config.toml
method = "simclr"
activation = "gelu"
projector_hidden = 1024
projector_out = 256
projector_hidden_layers = 2
beta2 = 0.95
shampoo_beta = 0.95
max_precond_dim = 1024
lr_schedule = "wsd"
Rows from expert 8 of block 3, named by matrix and row number. Rows with one number belong to one neuron. Each number is 50 + 12 x the weight over its row's rms, rounded and kept within 0 to 99. All counts start at 0. After the name is the row's rms in percent of the matrix's.
# up: expert up (model.blocks.3.mlp.up, 16x384x384), inputs 64-127
# down: expert down (model.blocks.3.mlp.down, 16x384x384, transposed), outputs 64-127
up.65 097:56 53 55 40 46 52 31 36 40 46 37 58 47 45 53 63 53 55 40 48 28 63 54 74 49 64 46 57 66 58 66 53 34 54 45 49 77 55 65 52 40 24 67 27 51 46 37 62 55 55 48 50 37 41 41 51 46 60 36 38 26 46 45 57
down.65 097:46 52 67 57 49 57 37 61 63 53 60 19 60 53 46 49 59 26 46 71 60 40 45 35 53 48 55 84 65 41 46 62 43 67 40 37 30 34 50 67 52 39 48 56 50 42 42 36 76 52 56 37 65 54 49 63 49 58 41 75 47 39 36 33
up.66 091:68 49 44 49 52 69 48 55 42 45 52 50 51 23 27 19 60 68 39 58 66 40 50 51 56 57 57 47 77 66 35 33 66 44 53 50 60 49 88 40 61 35 27 58 62 49 32 58 52 48 61 59 37 47 55 54 37 39 53 41 56 46 36 57
down.66 090:54 56 40 46 44 45 54 31 48 48 68 57 56 63 54 56 49 28 22 38 55 47 60 61 45 61 49 59 39 34 36 43 44 74 53 54 56 51 54 42 59 48 45 58 70 40 46 48 48 57 49 60 48 35 64 67 76 40 66 67 74 58 38 41
up.67 099:43 53 51 48 55 62 50 44 46 69 50 37 65 37 63 63 37 47 42 43 46 54 40 51 40 43 67 40 61 43 43 73 50 45 46 60 85 40 39 58 41 54 62 54 79 46 51 52 45 54 30 44 59 51 66 67 35 67 51 67 59 60 43 72
down.67 099:41 37 43 54 47 54 38 48 49 50 68 60 38 32 56 57 61 61 37 59 59 42 47 29 26 47 48 47 54 42 50 47 56 72 71 46 53 54 48 39 47 27 56 57 39 52 56 44 56 55 26 49 59 55 45 38 27 55 52 29 63 52 49 58
up.68 133:33 56 52 58 67 72 64 30 65 37 51 57 44 35 50 62 52 53 77 44 60 30 50 49 44 49 41 46 54 37 21 53 45 48 60 58 78 52 56 41 57 55 34 62 79 84 75 64 37 76 52 50 61 41 56 41 25 34 59 73 68 25 44 60
down.68 119:63 43 57 56 35 70 54 51 45 39 82 55 54 44 50 34 38 66 38 44 48 75 51 69 57 38 51 44 70 40 44 45 53 53 62 54 42 51 33 43 44 43 31 71 55 42 45 56 20 74 43 66 60 53 37 50 46 44 52 51 43 33 48 47
up.69 104:59 53 49 43 49 60 43 50 55 54 21 49 57 71 45 56 34 48 65 62 37 52 59 74 42 32 43 33 53 53 59 58 40 53 53 39 43 80 48 38 45 45 53 57 49 48 33 47 53 43 30 33 48 64 54 36 46 50 48 72 59 52 45 49
down.69 110:60 39 56 32 43 36 50 47 73 48 65 46 63 37 77 59 47 53 30 37 61 45 46 33 37 44 39 52 43 50 81 47 56 26 35 41 63 25 52 84 46 32 40 43 75 51 52 48 54 39 45 70 36 66 51 61 54 37 55 61 27 49 45 83
up.70 113:50 46 30 47 55 72 72 58 66 60 53 64 31 37 44 49 50 53 44 51 60 53 26 58 52 50 46 54 41 48 44 59 47 40 45 56 59 37 46 54 68 51 54 40 47 80 31 40 54 53 42 40 62 55 45 42 35 52 57 42 42 43 46 67
down.70 106:28 36 44 47 56 35 58 50 37 55 45 44 39 70 41 56 75 61 78 36 58 50 42 71 50 26 43 38 38 40 57 50 49 39 47 42 70 43 83 52 65 64 45 42 56 49 54 67 66 52 56 34 37 43 45 66 31 67 48 58 75 46 36 61
up.71 127:67 39 57 65 64 59 44 57 24 59 49 43 39 68 74 55 60 58 73 61 31 43 40 53 55 67 68 36 80 56 40 54 53 35 56 56 18 25 44 55 42 37 44 66 48 63 41 50 35 33 71 65 54 59 55 66 61 36 47 47 49 54 48 39
down.71 102:44 53 46 42 42 51 47 30 36 57 53 71 53 47 38 43 38 50 54 70 45 54 46 39 44 51 61 44 70 52 54 52 50 63 55 54 55 67 63 35 39 53 52 24 72 42 38 50 55 50 55 40 53 56 59 50 38 35 44 55 42 50 43 44
up.72 094:48 65 51 44 58 39 58 50 65 29 36 88 49 25 26 75 78 49 51 64 41 61 57 49 57 53 62 53 53 36 45 37 49 51 66 44 57 55 41 44 53 47 55 38 65 66 44 44 69 49 61 49 58 54 47 44 49 60 51 68 46 46 64 23
down.72 103:50 38 65 47 55 76 48 50 44 48 64 38 71 62 51 49 59 58 46 45 24 29 32 23 38 52 44 64 50 43 66 51 62 54 57 64 44 62 46 58 49 41 50 61 65 55 45 58 41 44 40 32 46 68 39 50 48 51 54 61 50 63 63 60
up.73 099:54 46 43 38 35 60 61 29 49 46 43 41 58 49 60 68 58 44 81 54 67 34 38 52 50 40 67 41 61 52 17 38 44 50 46 43 52 64 54 58 61 45 29 66 85 47 56 48 45 49 42 41 51 37 57 31 37 65 44 66 32 44 56 57
down.73 103:61 42 41 29 56 45 70 46 36 39 71 37 59 45 54 42 55 31 23 43 66 21 42 35 36 44 35 64 36 59 42 72 50 39 41 45 38 48 53 47 43 46 47 57 45 38 40 57 69 54 55 34 55 51 60 40 50 46 63 61 33 73 56 55
up.74 101:64 42 51 53 33 41 47 36 52 40 49 12 64 45 48 32 39 49 63 25 56 30 63 69 71 47 37 73 55 46 55 48 50 57 62 56 33 56 47 43 34 47 36 63 60 61 51 33 61 55 50 31 25 55 48 50 58 49 30 45 60 56 58 60
down.74 108:47 47 32 37 23 51 42 53 46 45 36 44 56 60 62 63 60 61 39 41 48 65 24 54 56 51 52 52 42 52 52 48 43 42 56 59 47 45 44 40 57 52 72 37 65 51 47 59 50 43 37 29 49 59 54 36 34 39 37 59 64 55 41 56
up.75 089:52 46 33 56 50 77 34 57 49 65 59 52 50 40 56 70 61 57 35 66 63 33 50 46 49 53 66 39 48 42 60 54 33 42 37 46 47 47 31 44 56 61 38 69 62 46 47 64 55 43 46 47 71 36 45 37 62 61 49 68 64 71 56 65
down.75 104:46 41 78 45 64 62 58 55 61 39 58 34 58 49 61 54 55 43 60 66 37 50 54 47 37 42 52 32 40 46 68 43 62 67 56 64 44 55 45 51 40 53 46 46 73 39 66 47 49 63 64 63 37 59 62 54 55 23 71 36 52 50 48 63
up.76 103:56 60 57 60 53 60 47 43 59 62 43 57 37 49 47 35 79 48 53 49 47 45 42 44 67 58 56 49 60 32 54 47 30 36 39 55 42 31 55 59 52 33 70 39 40 57 61 49 57 48 22 54 44 69 50 52 68 42 58 46 46 61 48 56
down.76 099:46 66 61 33 47 28 37 62 57 60 29 69 51 59 27 27 42 53 61 41 55 36 44 55 43 64 39 61 42 36 50 35 59 68 73 79 66 78 45 59 56 41 55 25 61 56 47 29 52 40 44 42 59 20 48 55 39 22 51 76 72 44 40 52
up.77 105:39 38 38 73 52 54 31 54 80 59 46 71 53 66 41 39 66 60 57 32 31 39 42 62 46 44 50 54 48 56 54 71 37 68 41 24 25 48 38 68 47 36 34 62 52 55 58 31 46 43 49 48 66 68 42 36 57 65 53 33 56 53 49 39
down.77 106:35 43 52 59 61 64 52 51 44 61 55 49 34 37 26 56 60 24 23 62 34 51 46 38 57 46 42 64 54 34 67 35 70 51 32 72 43 58 47 72 50 43 66 34 55 59 39 64 56 28 49 47 45 40 55 53 38 63 60 53 38 43 46 69
up.78 110:64 59 55 74 43 58 51 42 50 52 77 51 44 54 50 48 48 35 53 55 43 54 52 68 50 42 62 78 53 58 21 69 45 77 53 64 34 64 45 50 44 54 55 55 44 66 36 63 57 37 68 62 43 48 38 82 38 58 61 65 46 49 42 41
down.78 107:51 42 71 27 37 48 64 57 31 55 59 64 58 56 63 41 44 65 58 55 56 64 41 38 65 60 44 69 44 54 56 55 56 28 27 37 66 58 51 38 41 57 66 63 62 50 51 53 38 58 42 63 65 56 67 55 45 41 56 68 32 69 64 43
up.79 098:58 52 31 63 45 43 31 41 44 69 45 55 65 57 59 67 50 47 41 62 50 44 66 49 57 46 38 58 62 52 47 57 49 54 53 93 32 52 40 53 47 69 61 58 48 35 56 85 62 58 56 67 43 64 53 62 47 50 49 65 62 66 37 74
down.79 096:55 37 60 40 31 21 51 51 53 39 79 59 68 47 37 46 57 62 41 42 78 43 52 39 50 44 52 65 57 59 63 70 66 45 54 42 69 50 34 43 56 59 25 21 31 67 47 50 42 55 44 45 52 39 55 48 56 67 53 22 46 58 48 60
up.80 096:53 31 49 33 71 67 48 56 69 37 47 56 77 40 64 47 47 33 28 45 55 57 33 50 48 50 33 23 61 59 36 43 38 45 54 46 43 56 42 49 34 77 49 51 56 46 41 48 57 41 46 71 51 38 49 53 54 42 46 31 52 53 46 37
down.80 102:43 54 44 53 48 42 44 56 31 45 53 59 54 58 48 55 44 56 26 55 70 36 77 93 37 66 52 43 52 27 52 56 46 61 47 59 62 44 63 53 70 60 43 36 39 68 50 50 51 66 53 52 64 47 38 47 47 59 45 60 50 42 62 37
up.81 096:51 47 59 52 33 56 36 52 29 30 74 41 42 41 63 60 43 35 53 53 46 52 42 48 59 48 65 70 57 55 50 39 37 51 44 36 64 28 25 33 34 51 47 63 67 61 49 52 51 40 44 48 55 47 55 44 74 34 34 51 42 44 82 55
down.81 105:68 44 58 46 16 35 37 44 34 26 41 37 71 67 72 45 55 71 43 69 57 44 48 38 67 59 57 54 64 44 63 40 48 54 49 43 36 56 57 57 61 45 40 34 27 48 49 53 48 59 36 59 54 51 45 66 53 39 56 62 52 33 56 43
up.82 103:62 42 57 31 46 39 50 72 82 57 44 59 61 36 66 53 54 53 49 47 61 25 64 48 55 47 17 48 62 34 64 60 56 32 37 63 54 49 54 46 45 39 46 35 67 45 53 44 73 55 52 40 33 48 40 45 62 44 52 86 35 39 41 55
down.82 104:49 48 47 34 56 42 49 61 42 43 29 45 48 49 58 58 54 51 67 61 44 44 55 28 43 52 63 69 60 50 61 56 53 48 69 37 44 66 32 57 57 61 47 43 28 63 38 55 45 51 54 53 45 64 62 60 56 48 27 99 75 80 47 57
up.83 100:60 50 65 41 41 67 43 46 48 48 58 28 59 55 40 30 61 32 48 76 51 59 63 53 22 56 33 55 71 63 67 43 33 49 61 58 44 41 81 64 46 63 43 48 67 31 43 47 32 67 55 39 41 59 61 44 30 40 58 44 50 61 56 44
down.83 093:53 55 35 58 60 42 18 66 66 44 51 32 45 21 57 49 35 72 47 55 49 61 69 55 70 54 47 62 33 59 40 46 74 47 35 46 69 56 65 53 67 62 59 48 44 46 60 49 62 36 75 34 50 64 61 80 47 42 36 72 65 50 36 31
up.84 102:46 40 44 38 56 60 47 67 41 38 67 61 45 37 42 55 74 45 58 49 44 68 69 73 61 49 42 48 40 57 58 39 32 38 60 59 69 56 39 44 44 62 66 53 72 44 54 53 58 62 44 46 76 38 67 48 43 54 58 86 80 67 54 42
down.84 100:52 63 68 59 57 64 57 24 70 52 35 51 41 49 44 59 45 68 52 50 55 58 56 35 32 35 73 41 62 56 50 67 75 62 26 52 49 37 23 63 59 74 25 45 14 60 52 52 40 66 67 45 50 59 41 63 67 39 51 68 44 71 46 29
up.85 108:43 59 43 54 78 46 30 37 55 49 65 58 64 57 72 58 45 43 47 47 58 55 36 54 64 67 65 29 35 30 53 50 44 50 31 53 62 49 56 53 37 55 48 26 68 50 56 49 57 73 40 37 56 60 50 40 39 75 26 31 53 47 48 46
down.85 112:46 37 40 55 52 37 41 51 46 58 53 54 46 33 44 41 54 57 72 57 50 53 46 45 35 56 46 48 50 42 32 49 63 60 45 29 42 39 47 66 43 58 73 53 38 60 18 31 57 59 45 44 51 54 51 39 32 39 49 67 71 55 30 23
up.86 095:48 74 53 72 54 43 54 46 28 63 63 52 61 43 34 55 64 49 48 70 60 48 47 42 41 33 59 48 44 48 46 58 61 43 32 51 48 33 50 46 44 40 73 41 60 55 39 47 46 67 34 53 50 38 51 46 47 33 37 69 49 56 59 72
down.86 098:53 35 38 32 42 43 46 64 60 47 57 69 33 51 40 49 37 42 66 60 42 37 51 21 35 34 37 51 52 40 34 47 19 45 57 64 11 66 49 59 34 59 59 75 47 49 56 61 36 39 68 36 47 52 58 53 49 35 44 48 42 63 51 32
up.87 101:53 43 56 61 55 50 64 59 47 57 55 51 47 30 34 66 63 39 26 55 56 27 46 36 53 57 59 61 39 58 56 58 62 40 44 76 61 62 25 54 21 40 37 48 55 75 38 41 55 43 49 44 55 56 46 48 66 55 48 56 57 76 44 39
down.87 111:40 65 51 51 55 57 50 57 40 69 23 35 48 58 45 53 56 55 36 71 67 82 55 43 42 49 60 63 57 52 45 50 33 57 66 66 53 60 74 67 47 56 62 46 62 61 55 44 59 45 55 26 62 55 39 34 51 69 55 42 35 59 35 65
up.88 108:53 54 47 56 56 52 62 38 58 62 39 29 41 61 71 52 48 52 61 47 49 40 55 64 51 54 34 40 48 31 63 45 70 60 40 57 65 45 65 67 55 65 58 50 22 73 70 63 40 73 54 83 62 77 61 46 61 59 64 54 63 42 43 47
down.88 110:38 27 68 56 44 38 61 49 45 72 31 41 64 74 40 51 54 49 62 61 51 65 67 38 51 53 59 58 60 45 50 68 58 55 61 49 61 49 44 65 49 57 41 25 57 68 43 72 65 41 46 43 78 58 33 64 25 50 48 55 56 37 54 29
up.89 093:57 66 62 45 40 54 51 62 57 40 29 57 46 65 49 66 51 23 42 51 52 66 42 59 31 40 73 74 54 62 67 73 73 36 63 73 33 52 41 49 46 48 49 38 35 46 69 61 41 53 34 49 46 45 46 17 62 70 34 44 54 33 40 53
down.89 096:66 46 44 56 43 52 59 41 48 50 51 50 52 51 39 46 86 90 73 44 38 48 62 33 53 61 46 45 58 51 59 56 51 39 42 38 52 27 70 41 46 52 66 62 44 48 46 35 66 64 40 58 45 52 42 39 44 38 57 50 37 69 54 37
up.90 106:59 43 51 61 42 54 42 55 73 35 41 45 57 30 59 61 49 59 44 49 53 76 65 44 71 64 41 44 54 42 54 62 57 60 46 48 52 50 60 50 33 50 52 57 34 68 42 46 44 53 52 68 33 59 55 49 59 47 50 56 51 49 63 39
down.90 107:52 37 49 58 61 41 35 60 54 20 46 52 54 52 51 65 48 38 48 51 68 61 43 44 53 62 45 41 31 66 47 62 36 52 70 65 56 56 56 61 62 39 59 49 65 52 56 47 70 60 37 48 53 45 52 49 52 57 46 82 82 64 34 65
up.91 095:43 65 54 45 39 46 43 43 60 45 63 55 60 47 24 70 52 66 56 57 45 63 55 56 70 52 71 77 51 23 62 27 43 44 45 51 47 31 41 55 59 70 39 51 43 47 53 45 68 64 54 51 38 49 46 52 38 57 34 47 60 44 48 64
down.91 102:43 43 40 38 53 31 53 57 40 50 30 42 50 66 45 35 48 45 41 56 38 55 44 35 51 52 47 56 77 52 49 63 40 50 70 46 31 49 74 37 45 66 45 44 35 42 42 68 47 30 59 48 50 51 47 62 36 50 61 52 41 55 61 55
up.92 092:53 51 45 64 29 41 49 54 56 55 64 47 46 68 70 65 36 47 68 64 35 33 45 73 50 65 43 51 55 64 62 61 53 48 34 52 42 38 31 58 71 41 54 80 49 16 64 25 49 62 57 30 73 72 45 57 68 55 39 51 56 61 53 42
down.92 096:74 63 46 69 49 55 47 45 60 67 44 61 58 37 53 50 54 38 52 48 45 51 63 24 52 59 34 52 45 45 59 59 70 68 59 67 50 66 36 63 59 77 52 54 48 16 49 48 62 49 82 45 26 58 43 44 62 53 46 56 72 27 58 64
up.93 097:27 61 29 69 33 61 51 34 34 63 52 52 39 36 56 61 59 39 46 51 60 45 38 51 32 27 50 40 46 38 48 76 39 53 31 46 27 48 57 53 63 40 63 57 46 37 46 40 50 52 57 56 33 28 60 77 44 41 55 37 60 79 79 54
down.93 108:69 34 54 47 50 49 31 48 67 70 45 40 33 32 58 91 57 65 44 33 51 29 69 55 47 45 48 40 56 48 55 39 34 55 66 48 62 64 38 60 55 32 67 63 65 32 48 41 24 31 51 44 44 36 51 50 45 62 40 48 35 48 44 56
up.94 103:44 50 58 47 38 68 47 40 38 36 48 47 81 45 55 55 46 27 76 12 56 65 33 47 63 60 31 55 76 57 48 44 63 55 64 40 52 54 39 66 56 53 52 46 72 68 53 63 48 70 63 64 28 41 72 61 41 46 43 53 42 45 52 68
down.94 101:41 30 47 54 50 54 49 46 50 75 62 64 47 55 37 58 29 60 46 37 82 55 58 50 31 67 49 48 61 54 73 40 39 54 56 40 43 58 28 50 45 53 58 53 42 52 39 58 71 73 39 63 44 45 43 62 37 37 33 43 65 44 46 56
up.95 118:45 54 48 42 62 39 66 55 63 54 39 42 39 38 37 41 50 41 63 63 38 53 51 44 52 43 24 58 41 39 63 46 64 44 53 43 52 38 53 55 36 57 63 52 33 56 40 68 85 47 49 66 42 59 47 54 57 56 45 55 38 42 34 46
down.95 103:57 73 47 53 44 68 27 68 43 54 44 63 53 20 43 61 55 35 42 58 61 49 57 58 76 44 42 52 56 48 27 46 30 34 45 36 83 59 54 47 53 43 83 31 44 65 47 46 42 37 29 52 31 44 46 83 34 46 48 52 45 36 43 41
up.96 108:55 43 57 45 70 58 57 58 86 47 64 46 29 47 48 37 42 65 48 43 55 53 57 50 55 30 34 38 35 51 74 71 49 40 47 46 24 45 57 51 57 43 72 45 59 43 73 47 77 36 37 48 40 56 50 41 68 57 38 45 45 44 45 43
down.96 105:47 59 55 51 45 42 66 54 33 55 40 45 30 38 62 55 45 65 46 36 55 68 51 47 57 34 43 29 53 54 37 42 47 51 40 53 13 61 27 47 68 45 57 74 55 38 53 42 61 48 35 40 29 54 60 72 62 53 55 58 42 50 75 54
up.97 081:46 38 48 50 25 51 59 69 54 47 44 59 50 60 51 64 44 45 52 39 59 35 57 57 45 61 49 57 68 46 46 44 47 37 51 61 43 35 61 61 63 25 75 67 56 36 57 45 71 24 51 45 60 60 36 74 24 56 53 24 48 58 50 50
down.97 092:63 35 41 41 57 48 43 78 58 65 34 51 30 76 33 52 45 46 52 58 69 38 51 41 50 51 48 38 48 46 48 46 36 59 42 49 65 50 21 39 57 41 40 27 47 62 62 73 51 62 47 64 37 44 42 38 41 33 42 71 47 47 34 57
up.98 081:47 25 29 28 50 44 56 56 60 69 39 46 66 64 43 50 48 49 50 62 48 73 37 55 56 26 66 64 26 65 42 45 58 31 49 56 61 27 38 53 65 40 58 57 51 54 57 56 28 43 65 55 21 37 57 48 63 49 65 50 34 62 51 66
down.98 088:54 55 47 51 70 53 57 57 31 57 38 60 51 61 69 69 67 12 33 64 49 60 68 52 50 52 35 60 59 64 51 49 30 34 52 67 47 58 84 41 34 45 40 46 37 51 58 60 59 39 50 76 27 42 56 64 50 54 48 46 42 32 48 39
up.99 127:64 61 54 53 28 32 66 50 52 39 49 70 36 69 41 90 48 49 59 66 54 45 47 65 55 57 53 44 53 57 22 59 64 51 60 42 33 48 34 54 53 61 61 71 54 55 51 42 40 51 65 58 36 61 48 51 55 43 15 54 60 49 47 57
down.99 107:55 40 35 72 40 44 47 48 45 50 55 34 43 68 56 50 65 52 66 30 42 53 55 11 63 53 37 46 44 50 46 31 52 50 50 62 44 62 50 64 61 46 33 49 44 68 69 43 47 50 55 66 48 40 58 43 64 63 42 53 38 64 72 82
up.100 090:60 62 57 40 28 70 30 37 58 55 50 37 44 36 47 41 50 42 46 59 47 54 33 52 38 58 50 48 60 63 34 58 29 55 60 34 65 55 54 62 64 52 51 48 44 23 54 60 61 36 39 41 43 57 39 60 50 48 68 75 53 40 63 33
down.100 095:51 42 42 70 38 36 54 55 49 48 44 25 42 54 54 46 47 50 48 60 47 43 40 57 53 51 68 45 52 51 70 43 74 50 58 28 49 50 62 62 63 44 52 57 81 44 47 41 47 31 60 49 61 37 50 50 33 43 60 48 51 28 48 58
up.101 082:52 51 37 64 59 28 41 51 58 51 71 50 41 43 58 60 49 55 69 45 60 46 47 57 61 43 44 37 40 32 42 38 40 58 49 34 68 60 58 25 44 59 39 60 41 39 52 46 42 42 56 41 59 50 70 41 34 54 51 58 44 68 20 36
down.101 097:36 52 22 51 47 31 48 41 49 40 53 74 34 75 51 48 37 64 71 60 35 62 43 71 83 58 59 36 49 48 48 65 69 34 41 66 42 25 53 58 34 22 53 57 66 48 55 56 40 69 58 58 67 53 53 44 24 52 48 54 65 37 53 52
up.102 092:61 48 60 43 43 38 28 55 58 37 51 30 33 26 68 41 64 32 61 44 56 71 48 50 54 45 44 59 52 39 66 58 60 53 33 47 61 27 60 60 40 69 64 51 61 74 49 64 55 55 39 60 50 63 51 55 27 36 38 60 56 64 75 29
down.102 098:42 55 70 54 47 61 54 36 57 63 48 59 45 48 48 56 64 69 50 78 34 57 22 46 45 36 60 64 58 41 61 39 53 64 72 66 60 60 35 50 38 47 44 80 41 53 67 49 56 46 49 46 49 62 35 66 59 37 61 33 21 38 28 73
up.103 100:49 60 58 20 46 43 46 58 43 21 40 41 42 45 48 68 26 55 51 65 27 31 34 47 60 34 48 46 63 50 64 41 52 57 55 57 59 37 68 47 40 64 59 48 75 54 41 55 36 31 56 41 38 43 51 59 45 34 57 37 71 54 57 57
down.103 093:61 55 39 41 51 39 47 59 38 69 26 77 58 55 46 78 50 54 50 40 54 50 58 39 46 48 70 48 33 44 36 37 48 39 22 44 74 34 44 53 51 59 62 34 43 29 51 61 56 44 74 34 52 54 29 44 51 44 50 49 51 50 62 42
up.104 100:39 42 50 38 45 40 70 54 43 56 39 51 58 46 52 43 34 59 57 28 41 61 40 47 48 38 43 36 44 48 60 54 57 18 61 52 64 58 56 38 32 19 62 76 48 34 51 72 85 53 64 41 62 40 50 49 53 56 60 48 35 49 31 51
down.104 102:37 71 44 26 69 41 41 61 59 50 57 55 43 55 52 33 55 64 32 49 34 36 35 55 33 64 66 62 67 34 49 56 19 43 40 33 25 63 76 44 50 35 52 52 56 53 38 62 37 71 61 54 32 48 67 35 38 27 41 34 63 59 73 54
up.105 104:53 74 30 59 51 68 54 61 36 32 40 49 50 37 43 34 55 56 44 54 28 50 58 58 69 53 45 42 64 49 33 59 49 48 47 50 42 58 57 54 50 43 50 56 58 60 47 78 58 48 46 54 51 42 46 59 46 34 45 57 44 61 38 53
down.105 093:31 31 85 48 42 62 32 43 60 41 80 57 61 82 58 37 44 57 18 53 36 47 40 67 36 45 30 61 53 52 65 67 53 31 42 53 45 46 64 65 58 62 37 55 62 37 53 32 60 61 44 47 45 50 47 57 69 53 41 76 66 48 55 71
up.106 093:49 50 47 54 50 73 34 51 47 45 33 46 53 76 35 55 36 61 60 44 31 69 56 74 53 60 49 56 37 32 59 59 51 54 59 80 65 46 52 85 43 27 54 61 32 63 62 57 42 53 52 36 50 70 48 48 48 58 54 56 45 60 40 58
down.106 097:48 52 49 22 49 47 55 59 53 57 70 60 60 44 48 47 63 61 43 49 57 45 49 59 55 53 38 52 61 36 60 65 43 52 24 41 55 44 56 77 45 55 36 38 69 79 52 22 65 36 36 60 44 58 34 68 72 38 64 46 40 62 42 69
up.107 086:54 39 42 55 57 34 72 41 53 57 44 67 58 72 84 52 42 61 74 50 65 47 57 39 57 51 57 56 57 73 45 67 36 60 53 51 40 41 31 45 57 57 36 50 39 55 59 56 68 37 43 60 46 54 36 62 42 47 42 73 46 42 55 68
down.107 091:52 67 59 47 36 52 44 47 56 58 54 55 54 89 65 50 65 45 38 68 49 57 48 61 45 56 31 43 61 59 43 44 61 57 59 47 36 60 56 75 46 22 39 41 58 48 34 53 56 65 56 69 43 49 48 51 57 68 61 42 20 51 41 36
up.108 093:45 41 43 66 60 66 50 53 66 57 56 45 69 46 54 59 44 53 61 52 46 69 44 30 60 40 42 66 37 40 52 64 54 67 30 52 48 41 46 77 48 26 77 58 76 78 52 52 64 32 42 34 43 70 31 66 53 61 36 46 61 39 60 31
down.108 098:59 37 38 49 55 59 26 47 53 34 60 60 50 53 20 50 69 56 39 55 52 39 49 69 44 39 65 51 45 47 38 64 34 54 65 47 37 56 52 58 45 26 37 51 20 34 38 58 47 57 59 59 64 59 44 60 57 51 58 70 87 52 45 51
up.109 145:28 43 42 54 47 69 48 20 66 54 34 43 42 36 49 55 43 31 60 41 42 60 60 63 36 63 22 65 65 43 39 48 73 51 43 58 41 48 66 69 49 45 70 41 61 38 56 56 65 80 38 32 45 52 52 64 47 55 39 48 54 46 47 59
down.109 111:52 28 55 52 50 46 36 54 63 56 49 52 41 62 59 61 26 42 77 50 55 54 44 50 49 45 63 48 62 43 44 60 42 46 53 36 54 31 54 48 55 85 72 36 50 48 56 38 36 59 45 47 29 33 37 43 42 43 53 59 60 65 37 52
up.110 110:52 52 54 62 71 59 83 48 59 55 68 60 55 62 43 33 44 29 32 58 45 62 72 61 44 56 38 54 48 36 45 30 40 77 33 50 48 52 50 28 57 42 61 40 61 63 65 55 40 54 35 62 57 47 43 42 60 66 66 35 47 40 47 55
down.110 105:28 51 57 48 65 40 57 70 51 41 40 65 48 68 65 61 47 53 55 57 49 65 56 70 51 52 50 51 66 29 54 47 44 69 44 34 70 35 51 46 48 36 43 40 34 43 59 56 52 56 41 59 35 64 44 44 53 56 59 45 43 31 55 28
up.111 111:30 48 43 34 45 35 62 53 41 36 40 33 71 53 49 70 49 30 50 32 60 54 46 54 50 42 57 40 49 39 65 48 46 55 61 55 66 59 38 47 45 42 39 45 12 44 67 55 67 51 70 56 37 44 54 49 59 44 48 61 49 66 54 63
down.111 110:54 83 44 41 44 72 50 35 38 73 50 50 47 61 42 50 63 73 50 40 64 59 52 41 41 53 61 28 54 46 75 47 62 43 38 72 63 65 45 72 32 61 51 59 46 56 40 76 43 53 58 58 60 40 80 48 43 43 46 52 40 43 37 48
up.112 106:53 43 38 23 61 30 44 30 42 28 41 44 37 41 49 57 43 48 61 57 67 71 62 68 29 48 53 48 36 55 50 52 52 68 54 72 61 62 64 43 47 54 42 37 50 51 46 45 64 38 48 37 39 62 70 42 62 54 33 60 25 48 43 53
down.112 103:50 50 49 45 57 73 25 58 47 58 41 41 75 43 47 52 55 73 33 40 42 63 49 35 45 31 46 35 47 46 33 57 71 39 38 42 37 32 44 53 65 39 40 80 45 55 59 39 45 51 43 64 34 60 57 40 53 42 44 50 58 34 54 65
up.113 110:68 31 47 71 73 43 55 31 39 52 49 61 36 51 48 59 43 54 51 62 24 57 26 64 34 48 55 75 39 39 25 60 55 62 66 51 45 56 42 63 33 46 55 29 37 50 47 60 44 42 43 66 26 42 51 42 27 46 62 24 35 54 54 47
down.113 105:53 70 50 53 48 69 53 63 48 47 53 56 50 55 61 51 35 41 64 35 75 70 43 52 53 32 46 76 48 57 49 63 48 45 48 31 58 52 56 31 48 52 48 20 40 42 44 44 50 79 59 29 37 52 51 65 53 49 50 73 37 43 53 43
up.114 095:63 57 46 55 43 60 48 53 57 48 58 77 32 58 49 73 73 69 56 51 38 49 60 43 47 49 54 40 51 62 64 38 58 53 62 48 43 60 42 46 57 46 59 59 44 57 49 46 52 56 42 52 50 45 59 63 57 49 37 38 66 39 43 27
down.114 096:61 52 50 44 55 61 48 42 54 54 36 50 37 48 43 49 36 36 32 36 48 47 46 56 56 58 37 57 54 48 58 40 76 54 50 69 36 35 63 55 57 44 35 40 60 61 55 54 67 46 53 50 39 47 33 65 53 63 57 37 57 43 58 49
up.115 104:57 50 55 42 75 42 51 40 37 50 50 44 47 66 54 38 57 51 35 65 45 24 54 23 23 59 40 36 52 43 65 56 43 47 51 46 23 39 49 41 70 36 44 65 75 63 56 49 41 49 54 46 48 57 42 39 64 60 64 39 28 55 45 34
down.115 108:33 53 48 40 60 72 55 21 53 62 74 52 50 47 60 49 29 48 57 56 43 46 50 67 70 52 30 76 44 52 50 48 32 49 56 51 58 33 44 43 41 56 58 57 51 33 31 47 51 44 58 39 42 47 56 50 45 45 30 61 48 51 36 57
up.116 086:48 38 49 49 20 52 53 43 80 70 37 49 53 46 53 42 66 74 53 60 33 49 50 38 33 37 53 41 41 54 38 29 41 39 42 44 54 40 58 60 54 51 39 55 45 60 63 52 75 37 83 41 51 55 65 57 44 56 61 53 73 38 46 44
down.116 093:50 47 50 54 31 39 63 49 57 34 49 70 63 47 39 39 20 41 58 49 56 43 58 87 59 43 45 54 48 45 59 54 48 40 37 53 40 52 56 63 55 45 60 48 58 59 51 39 45 57 48 49 67 55 87 43 28 41 35 37 45 44 34 41